Rows from block 2 of a small image diffusion model, named by matrix and row number. Rows with one number belong to one neuron. Each number is 500 + 50 x the weight over its row's rms, rounded and kept within 0 to 999. All counts start at 0. Numbers have three digits each.
After each neuron's rows are labels from the 100 images, of 14976 (inputs lightly noised), where the neuron reaches its largest size: "patch colour" is the nearest of a few named colours to the mean colour under the peak. Only what is clearly more common there than usual is listed. The data: aerial photos of the United States (SatlasPretrain).
# gate: MLP gate (model.blocks.2.mlp.gate.weight, 768x384), inputs 320-383
# fc1: MLP up (model.blocks.2.mlp.fc1.weight, 768x384), inputs 320-383
# fc2: MLP down (model.blocks.2.mlp.fc2.weight, 384x768, transposed), outputs 320-383

gate.14:499471424520524532391549550493475542669390496561592544519504500435435546566469586474508537620457480493503602548489509543469517459465440412519503546372417552573535427561514477554492540464509450
fc1.14:431487488504502484466536502566501554448489435533469441440555493500493480471468503432494553568509545581465537478499469577451537568506479567585469529529557478520488561450471512459502505513453484
fc2.14:549447598443537453445538465464569445601578467448552527448471495510537558557495513504527511389554443511575497473464513484535517531493509518474587492466496582538540452513477416499505483485432479
patch colour: pink

gate.451:515498481527537468571511517480596450534512473551609514548410564503408476558486532526556475509528428543473558478489492418501390494508478473464440549554417481526535527542468453415563536457428517
fc1.451:496508499535531562518575519432492452554535493535603520530424492479474510551386429509492493461512540507505570536464456431560472544517481433428399545552384498517471550627475451497500500486474514
fc2.451:493511572464490470472473465546440538476551478482509540447577420534463449457587441553552513529458497524592474565540582516523516482473448570565587377479536494537536428552524575494511457461538497
patch colour: pink

gate.67:466473455377468555557460507508578486658599517432647521464458513507515574542523460530543447472540462599552477501487543510581428531534467598499538519460455444529616506449492471466482554547447519
fc1.67:431536538521482510559571499522544547391454502420427473567537503482452485434500505424514528486546550506449519477564535521472511557509534549519408564490599504549476574468450518468516477543446557
fc2.67:496514485506442509538547571467528479619624398470549501435494426540476617539500461467500476490560475471537431541457536510517431508516469554518614466484424494481440502504475415567563510534563477
patch colour: pink

gate.94:550519427472490527541489464581523464575515601397490539511478468443534462454500551508614484553623457498630537496593459475439487580422411493498512481490527493497596485472556469542558502448492547
fc1.94:614479465454533541600572504574513424523532596426475468451541438494541488427512526531543475490578431520507554528589510439466498611422378518434498517517529571456514509502471480563516488445571460
fc2.94:527405582475452518449479557413474460509512509485610493557480488483418543579607453555488427472403552455458529420431564510531514477449513579457512562525493548583481409556488521514414514518518510
patch colour: grey

gate.268:495409470405460595448609523513533503512533488509534605499527531496481443465532504513475530566483453539512485420513552552519428497600474538543501484520451454585553523477458472420490463483469494
fc1.268:541450547553525514443505521431492462557510534403486403439410489513564546532425517466462508525519535518549560497505448389583551435526510490486517469443564582481492501469466477551490563516526559
fc2.268:538455546412461508467538543517536528476633426384541602505470503538473472429512525508478556516486464490484493449528455622508493420602464461590479487537493491523485500559500444448579447495586517
patch colour: brown

gate.246:494522460480432574545501522509597432658534479477610541522538492500525478518548522580565416511553450529558566534530502511412397409515525604600458503485552499542562491474551511439461436555464438
fc1.246:464633475471494503531480510453545463427459453547518523424493480520478511491529460450564508591490621583488488461491558559436394454542470435527460582461523451453511570525469429489452474461393474
fc2.246:587422524498434491537526440541458568524458495436513426496537494483584493535451486461500472351441442477385483560536436469514529510417501577441534426539498499501507540524548526522469486465530483
patch colour: grey

gate.326:454520466540462442470467477535479553505541459480478509525484539543541511595468372452556577554450509424564507588385523422542582436502572492499546476438446514480481530462524487587497540511431499
fc1.326:502541430480426532561554517535561459525511461496496447443451478439553658600479493454528643527489507586481478563525535405478576516610449506560535485501547472462488499510558505563526500498450471
fc2.326:533529422444395431454528467485406434499620482490471462400506569476466523489511472546447520550440534475557523548443436509572428588550391481510509470455545505450406486428522441549590511475545426
patch colour: pink

gate.595:444553443360460460443516502538493450507514458453547462517452463507469575551545481433432481480509493477543555584514511491435530547577581604573546457457555414552499531503556446575500441510422595
fc1.595:502604545512534483465472487489487429512482476562486481474495482613511436495492543572551478515537410494471503504549514548524470475509555487567427513537465455536492556569545527416434466494488532
fc2.595:491554504473519558560388513543498504474455473530471515558593431483560497485511443450549538539500398463510497502457545469570503513441526545471471442477454526588464486547505507463366466476421526
patch colour: pink

gate.299:551487504442448562486484530438598478563558482519497534508558476521516526485500547479487508522514475538406500464517496480406448508443487572554490549490466522525474486466555520411586429495410453
fc1.299:494558403473461450512562492501478510474554481494391447473588453492500621552490531423547473554489508495437485579545596514494530556494473570460600387508417411508422599521541586549549540389471537
fc2.299:444362566506544494473423460508450506497540524505516573482464593486474403433479396496470540480550529439476558475521461541442523433550581532543452525515516525517615503474451426449497454583567509
patch colour: grey

gate.456:412551456587514565457519422445456533501490529551513528511526507471448575537570445493621500490416503490624449571524560515456604487422460555465616517483457435553549540489438547602533488483488520
fc1.456:488574529498545493522485494520506519446470481485543505584481444512510551487582413544427429467469508423461516436395498539488551486502479492557535563521437569494574514499482487553569423489474511
fc2.456:536592499478483582480559560525560496535422529568466491450475520422506521463508501603545434564415498483489516494464568537469493500619555536563552529494421501586451459517531558539542477436565521
patch colour: pink

gate.541:499548473448564520387533581559517476492410456479466541444430439462457621509408376565440463506459469434519579607485461451515479542483553449525453525482495477501432449548508401489495492450570555
fc1.541:391502468459465478555503610426451470553520450522421511547571561509511475509457518486463556474448531491410443497443546530518542494509433545511568525465462507519528543463462534572501425491500477
fc2.541:474585445507495423412493548481413448499498479529417498486546466539540464450560395453436507517479542556461482486468503479466508641446482572456536488494517528557441545514554419564464518496499532
patch colour: grey

gate.254:566465466483550577495498473423458490529473518546588470531490484450496530560534555513526504553547442510555502507578452547439520516468567518513622559486436496551532412482512424598502521526424466
fc1.254:536448433509468485545567490513506482466438495506532385537452560506506521534515541473478532588498479489554397485494476564498498486541584493479545511523515488500525500484562477563594513555409561
fc2.254:467489528489497441518535468614437539540451541441467451461467560569405445452593528448505530479500497492485459522494516455507428541518523516420414487529456483505481569530543549440518528567489544
patch colour: pink

gate.159:556441482458493617523478527456576421598528461481541502479489480512496527497531507635498436591527367532458474489575606453432456494537488535558578531476489460520495442475445488476496470615430488
fc1.159:506509530592491545532465523495436500510443541479443525551514475541479443459507536558441497620502418503491456442537588389423551502492429457480572589488463478519532510496491544534454499514430470
fc2.159:475541512533537522500485474527433475459458574548494517520540637370457476468531547410493427485501548551570538511460423485498424439448503467509432500474489501520500516528467562545508546431513535
patch colour: green

gate.160:436501498458585542502599445550505408585575475548436526506518509468511520475536419591631491495496488599515488584543481477567493481482472542577417431445526502511500500487534552440461525534532449
fc1.160:449522573505517508500406365547411514437493515489406476442540557465528518480458481585589540553402466471510457548469559448591572373520537421501561560553511516472465493479565536562432470529535550
fc2.160:501504448501464501441464474534432509464518470486524490466564560474490518518492495487418472598511426461545512547501522605493543536501545380432576523507470435498510571457520375486536431411452516
patch colour: grey

gate.669:456532618585481481397420467516444444536458460633533504435486475506531534423519555439536504537516500487533459565507479525485530467529570581536498485520539446566545484493548442525485534443460537
fc1.669:494524673509466550412476382392483443517401436530553562516415401521536512438408548462487425488425507479516511520483453512440537520598479508514495486512462433481500468519500350479526489556525476
fc2.669:505463435457352455507503435455450455523630523517452559472494464405477521583443359501526510518518482509600526505555503519468473508474531478502560461525493549544450476533534448552463507453508481
patch colour: pink

gate.217:515551444510556501437514476504411495480498422539573500489488515404516550533473460387503527471495575511515580539527417518511519538437475479560416517526487454542425567524493519582473487480484534
fc1.217:527443494445399504508444548510551508475488571489407480530472405636507423476489543513478516439463447466511479470386564369549565451591609495440608543468514574538515525491512488428519583561506505
fc2.217:490492487578539507498442444592432487441556372585507512455459561438566536513429516531473436491461592531475481481540473533503523563499403540516421553577521454443427481469475403589449519480540457
patch colour: black

gate.368:458484500391462591576493538434555431622545440419588539423488450436514580517485444514548487537517438548519507547485483578575501513534532650547428460437435467473534493456543486512457524506444558
fc1.368:422498521519531472484463487554498511457451461557400496438451436541451481464500474529496504514431537468407570481503548443424467605543520518458628511510451507518536537508404499523468495502547433
fc2.368:613438498389447557548498442419525427585523520480519468490469478439491591499475390518518516434549396476526565487468535493571500541492488551476453525451462496541416398481540387519469414451494531
patch colour: grey

gate.243:517503477499541521565381509531459554455531448518537451498602594461461541493553438476518525473499523500484483547511530434500448591515569579533478528487309411521496554484493497487531434458434511
fc1.243:527441472527452489440527523494547476506551499497504499437444448533508488439472480492488514476470486521539549455478531565564545517540477490432585513549596546466506502458361506528487472596543513
fc2.243:466462478462481392415584436519506397419489488560442573438507519452510455494502502528516549483546502511595554474491439538485558452527550379502585393454563537621529409537527554487492458439453462
patch colour: brown

gate.429:453484484521517504540458589522530532508470522568481457467398564486514425458486532527564460533479468519502471533529552479447534485466459477481464474549474449450472472434511654480460534522465398
fc1.429:558449552511429499482580404510506491475465436487439563500599523605562445495442561513509510495442421519448484499479470496583565566505455466413488419464499502503528503494501457556486473513624538
fc2.429:501531504581587533490525552604528467468508472456536481522511566617489541536452500441553558419476584453458536470482467468465489497556490484516426516490517546422517486450431511496466544540439543
patch colour: brown

gate.391:442541497520514582412524498425501568574547460531498534548510529497400521525505562543481536542393583541491488506463543463420542545513419433549562527466402476600491486482462454512554477552490457
fc1.391:529504433470391533568556517591546564510516525515530457452498496497617492512506536463452515488429489542528486498399515498538510604520521572517549557427538529516545447481500433521537421527472486
fc2.391:515498542482622442549505491522486523385577445522560553454538521425462528460616513472493468478485538492481568468419558518509499499492398577584493564517500526467407550368505453486530442476528507
patch colour: brown

gate.62:529436555532494555479492424446518572503605575438474495521483462455548560474521491479448547506484523478563479497396557431524499513446461479496560518515487493467422548534380365469518445520511426
fc1.62:524504552533540540576532402539629596464538519483533502483457480437566478466573503499491441544584546519486409507465551388465462479436492507536478499568540598451554466457527496474534456509468536
fc2.62:482563487473473507483553575456510439568388484576443519492429458437493523586355486533448486537430451588476509567527437518511488505562489457430555503451484512545498468523527456519522500466531471
patch colour: pink

gate.701:592479452502497580557508502480537488579528459511524516519469476474545477512443484534554420427421484438426496534597491574528465479501507602564469394465519475504636435528502467494481524554518499
fc1.701:515481494544529483490491532501499487416500470573458535625447467521516408401535560536431400439387478455424512478546545544506572507522496472541542470540454482524548430525473510554500481545519433
fc2.701:475582417524440487494530530500395533545509452505472535544520442415407464529559548457433528464546536474598575475452544418468457486568499464442533555465503546565481556429415511599561594467419494
patch colour: grey