Weights of a small image diffusion model.
Model: 23.7M parameters, 48-pixel images, arch uvit, norm layernorm, activation geglu, num experts 16, patch size [8, 8], layers 8, width 384.
Data: trained on aerial photos of the United States (SatlasPretrain), 101725 training examples, 25.2 epochs.
Rows from block 3 of a small image diffusion model, named by matrix and row number. Rows with one number within an expert belong to one neuron, the router's apart. Each number is 128 + 32 x the weight over its row's rms, rounded and kept within 0 to 255. All counts start at 0.
Before each expert's rows are labels from the 100 images, of 14976 (inputs lightly noised), where the router gives the expert most weight on average: "lies over" is the class under the peak. Only what is clearly more common there than usual is listed. The data: aerial photos of the United States (SatlasPretrain). In brackets: how many of the 100, against the usual share in percent.
# router: router (model.blocks.3.mlp.router.weight, 16x384), inputs 128-255
# gate: expert gate (model.blocks.3.mlp.gate, 16x192x384), inputs 128-255
# up: expert up (model.blocks.3.mlp.up, 16x192x384), inputs 128-255
# down: expert down (model.blocks.3.mlp.down, 16x384x192, transposed), outputs 128-255

# expert 5
lies over: crop field (27 vs 7.3)
router.5 [138 164 124 128  96  77 105 116 103 107 114 124  90  97 158 110 115 118  88 162  76  92 106  95 173 131 122 117  70 141 140 180 128  97  86 146 114  83 100 231 153 111 151 155 155 109 134 126 187 101  77 124 106 148 109 131  79  58 133 136 185 157 149 151 123 152 135 118 169 117 129 110  88 112 106  98  80 109  77 106 177 125 132 124 163 154 118 119 133 117 159 123 194 136 114 169 160 155  90 164 157 118  74 141 111 128 119 168 144 184 157 120 116  95 101 139 109 147 104 101  89 157 157 182 139 154 212 102]
gate.2 [ 88 165 113  77 148  76 125 123 159 130 123 134 172 118 115 163 130 196 123 113 143 122  88 107 127  85 132 104 145  93 155 140 144 161 112 126 125 143  98  82 110  94 113 150 114 127 125  66 118 104 130  46  96 191  95 144 112 140 194 170 160 104 143 182 184 119  69 121 137 111 126  94  85 179 133 133 147 192 137  91 151 116 134 173 178 167 141 180  65 182  86 115 148 107 101  89 127 116 130 159 164 126 102  91 106 110 140 136 159 101 100 127  67 140  94 125 140 138 136 103 153 177 127 142 129 171 102  56]
up.2 [172 115 120 130 135 173 135 119 115 152 155  97 167 186 128 131 120  51 113  81  94 107 142 112 140 123 119 158 109 170 141 132 126 181 171 111 132 106 176 125 128 170 130 100  97 157 109 170  81  88 168 166 140  55 139 166 109 130 124  92  99 101 121  76 136 107 145 173 116 145 144 157 177  85  86 131 126 117 124 185 136 192  77  98 169 125 125 134 169  56 110 122 163 168 161 125  92 121 121  84 101 149 188 196 231 142 151  92 114 144 112 122 148 121 157 128 135 141 123 128  88  90  97  99 123 122 159 166]
down.2 [107 132 220 145 115 111 164 123 147 133 149 168 106 140 166 124 121 123  84  67 131 144  98 104 134 119 185 109 181  89 150  97 139 115 149 154 117 154  69 107 130 140 161 130 127  89 100 115 104 164  86 142 146 112 158 126 141 108 120  91 127 131 125 139  99 108  89 111 117 102 234 113 111 115  15 125 140 118 120 112 130 165 145 131 125 150 116 103 169 138 143  67 116 113 145 116 160 144 135 224 107 110 140  99 145  95  98  79 146 145 133 123 123 139 136 144 107 102 175 139 138 120 108 125 166 165 146 106]

# expert 6
lies over: crop field (53 vs 7.3)
router.6 [121 128 123 120 183 105 124 142 134 142 132 131 104 167 166 108  84 141 151 162 119 118 125 120 166  79  96 130  78  99 129  96 178 175 163 154 108 118  98 142 121 123  80  91 140 143 183 168 114 103 154  97 190 141 114 123 119 143 130 124  83 132 160  75 121 123  82 104  81  99  71 140 123 118 116 118 174  92  95 177 114 187  82 179 182  87 119 122 105  75 184 127 158 108  90  68 168 104 115 148 114 134 150 103  99  63  96  98 100 154  52 137 135 105 123 150  91 182 156 108 157 132 117 162 129 115 137 130]
gate.2 [114 101 114 115 140 105 201 170 110 158 170 100 145 158 197 121  77 168 123 123 144 161 136  78 131 144 168 132 103 137 111 201  86 122  98 119 146  84 142 130 117 148 131  60 152 111 190 153 111 159 147 151 107 114  94 117 129 136 122 132 108 157 169 142  98 149 119 109 163 148 115 196 164 167 111 108 118 127 131 105 115 159 162 153 112 146 134  38  85 120 139 152 133 132 105 211 177 121 101 125 153 163 116 176 116 151  97 122 124 107 136  71 124 113 154 117 140 165 159  86 159 172 186 179 199  75 147 113]
up.2 [190  93 126 118 132 128 185 119 134 172  91 131 189 127 105 144 126 164 159 149  93 143 116 176 140 152 136 167 107 120 164 175 167 145 139 101 102 141 109  65 102 112 128 111  80 131 117 133  70  93 131 110 134 145 105  86 109 162  51 103 163  68 135 177 152 109 106 103 145 164  94 131 194 127 163  89  79 156 122 140 121 134 106 128 126 174 170  86 132  95 150 174 143 149 132 114 118 119 164 100  53 137 175 133 157 144 126 112 109 111 135 108  86 156  99 128 161 157  95  77  99 128 180 192 145  71 148 140]
down.2 [157  84 111 114 126 218  89  74 156 109 148 170 141 158 141 107 159 106  55 107 112 144 139 173 134 121  90 143 175 132 166 128 145  83 157 132 127 199  82  96  93 136 141 136 127 131 116  44  68 143  95 141 156  43 135 144 199 120 104 188 106 150 101  91 152 124 165 115 113 179  96  71 110  76 116 112 130  97 140 108 106 138 127  84 117 130 109 164 164 158 134 108 149  68 177 128  46 126 176  64 103  84 185  91 144 106 155 135 155 102  82 121 130 175 143 165  95 118 161 123  85  28 137  89 122 155  55 103]

# expert 3
lies over: building (40 vs 3.8)
router.3 [143 181 119 118 114 125 128 189 137 122 142 115  73 137 118 124 133 131 104  97  91 131 146 153 147 101 150  88 125  94 165 137 124 210 138 168 147 112  95 174 158 126  95  84 147 135 107 104 145 123 137 111 183 109 130  89 146  99 151 169  94 171 139 165 166 136 104 123 143  30 131 108 179 105 100 115 158  88 118  71 152 118 133  53 174  79 132 111 140 158  99 136 103 113 145 114 154 164 137 100 174 148  77  92  47 150 193  89 154 126 172 146  86 151 139 132  89 132 113 138 165  51 161 125  84 162 116 185]
gate.2 [121 135 154 105 120 123 110 104 143  98  87 177 177 162 175 214 114  89 125  92  67  32 137  93 147 157  94 138 130 126 114 145 177 139  68 131  93 112 170 189  97 196 148 103 140 166 102 150  88 105 119 134  99 141 125 143 115 148 150 186 139 186  68 141 197 151 165 118 163  94 105 150  94  78 116 127  95 126 134 100 152 143  99 163 107 164 121 140  89 158 159  46 138 116  83 144 164  89 159 129 127 120 132  98  82 134 123 104 160 131 113  89  89 147 105 129  99  77 157 118 188 130  83 109 155 169 165 155]
up.2 [141 110 114 149 180 127 183 227  77  90 132 124  78 118 143  75 165 117 151 103 169 118 109 130 139  89 179 125 188 126  94 152 129 113 127 124  89 171 156 118 168  94  87 149 105 106 101  75 143 161 126 133 143 156 153 137  80  57 121  90 107 122 116 134 125 122 182 143  92 174 128  91 126 207 160 107 105  76 114 113  81  62 123  57 128 150 148  85 166 151 125 160 141  63 127 108  85 181 119  70 146 167 146 122 120  47 133 119 135  88 156 138 158 150 109 167 100 129  84  92 140 171 142  98  81 153 164 146]
down.2 [146 121  93 186 137 145 108 110  71 111 139 170  96  98 108 111 122 138 151 161 136  84 120 111 134 164  83 119 121 135 146  90 114 143  96  71 132 114 148 134 161 145 145 151  46 113 181 146 143 192 153 123 122 138 158 136 139 119 175  76  97  97  76 140 135 129 110 107 155 123 110  97 117 164 107 102 109  46 141 161 135  69 117 110 105 106 125 112 203 129 128 191 102 158 186 196 135 145 141  73 149 160 112 168 180  71 147 166 127  89 147  86  77 107 146  97 132  79 110 160 149 128 186 133  85 125 121 191]

# expert 12
lies over: crop field (32 vs 7.3)
router.12 [167 118 132 193 117 133  94  82 130  91 101 175 128 125 150  88  94 138 165 145  97 131 123 130 201 183 132 131 144 146 142  87 141 143  95 113 126 159  59 140 223  98 148  92 124 134 162 106 104 134  70 157 149 145 146  71  97 132 137 116 143 105 104  88 134 158 131 140 110  85 180 116 142 117 106 178  97 158 161 131 101 156 101 144 134  89 127 147 145 122 192  81  79 149  94 217 112 197 148 128 122 154 148 184 104 187 156 151 120 110 121 151 144 182 128 217  91 112 112 122  85 183 127  76 128 176 104 205]
gate.2 [153 133 139 122 106 146 139 148  90 125 116 143 156 124 152  54 180 181 132  74 138 104  92 143 119 118  63 138 118  53 150 115  80 141 161 130 189 140  74 104 175 130 118 148 114 101 192 190 101 160  96  75 180 138 146 115 130 139 120 139 144 129 120 105 155 178 193 118 155 200 104 139 130 151  82 109 111 130 166 129 155 170 128 113  98 121 145 184 166 154 142 155  74 125 178 128 108 184  94 148 160 128 136 120 170 153 159 157 108 102  97 186 108  78 152 128 112 158 142 109 131 113  98 158 165  89 178 122]
up.2 [136 133  97 124 131 108 201 127  84 143  96 131 141 120 154  69 153 162 133 134 154 117  87 194 124 179 181 147  98 133 155 168  91 161 107 103 181 115  86 144 129 119 153 134  90 150 139 139 190 192  79 141 190  78 154 110 150  95 168 112 108 118 142 115 122 132 115 145  95 186 142 120 166 122  34 149  90 127 116 117 157 130  60 134 177 130 119 112 179 125 118 144 102 193 194 167 150 150  93 119 145 147  73 120 184 187 146 156 143 101 126 164  89 105 119  60 118 126 107 190 109 112  72 176  93  82 164 144]
down.2 [141 128 157 128 125 151  86 120  74 123  86 134 124 129 107 128 124 138 112 118 113 100 122 125  95  81 107  88 117 159 110 135 123  88  64 107 112 171 142 112 142 138 111 168 159  93 136 134 100 128 196  78  70 110 130 190 116 187 143 205  87 151  57 171 137 143 147 118 147 112  83 122 132 140 153  70 141 146 141 147 125  95 140 136  65 164 105 197 131 170 135  87 125 140 126  80 122 149  85 122 153 155  74 118  81 138 129 116 146 125 120  79  87 159  91  96 153 135  79 163 131 166 112  69  98 118 156 141]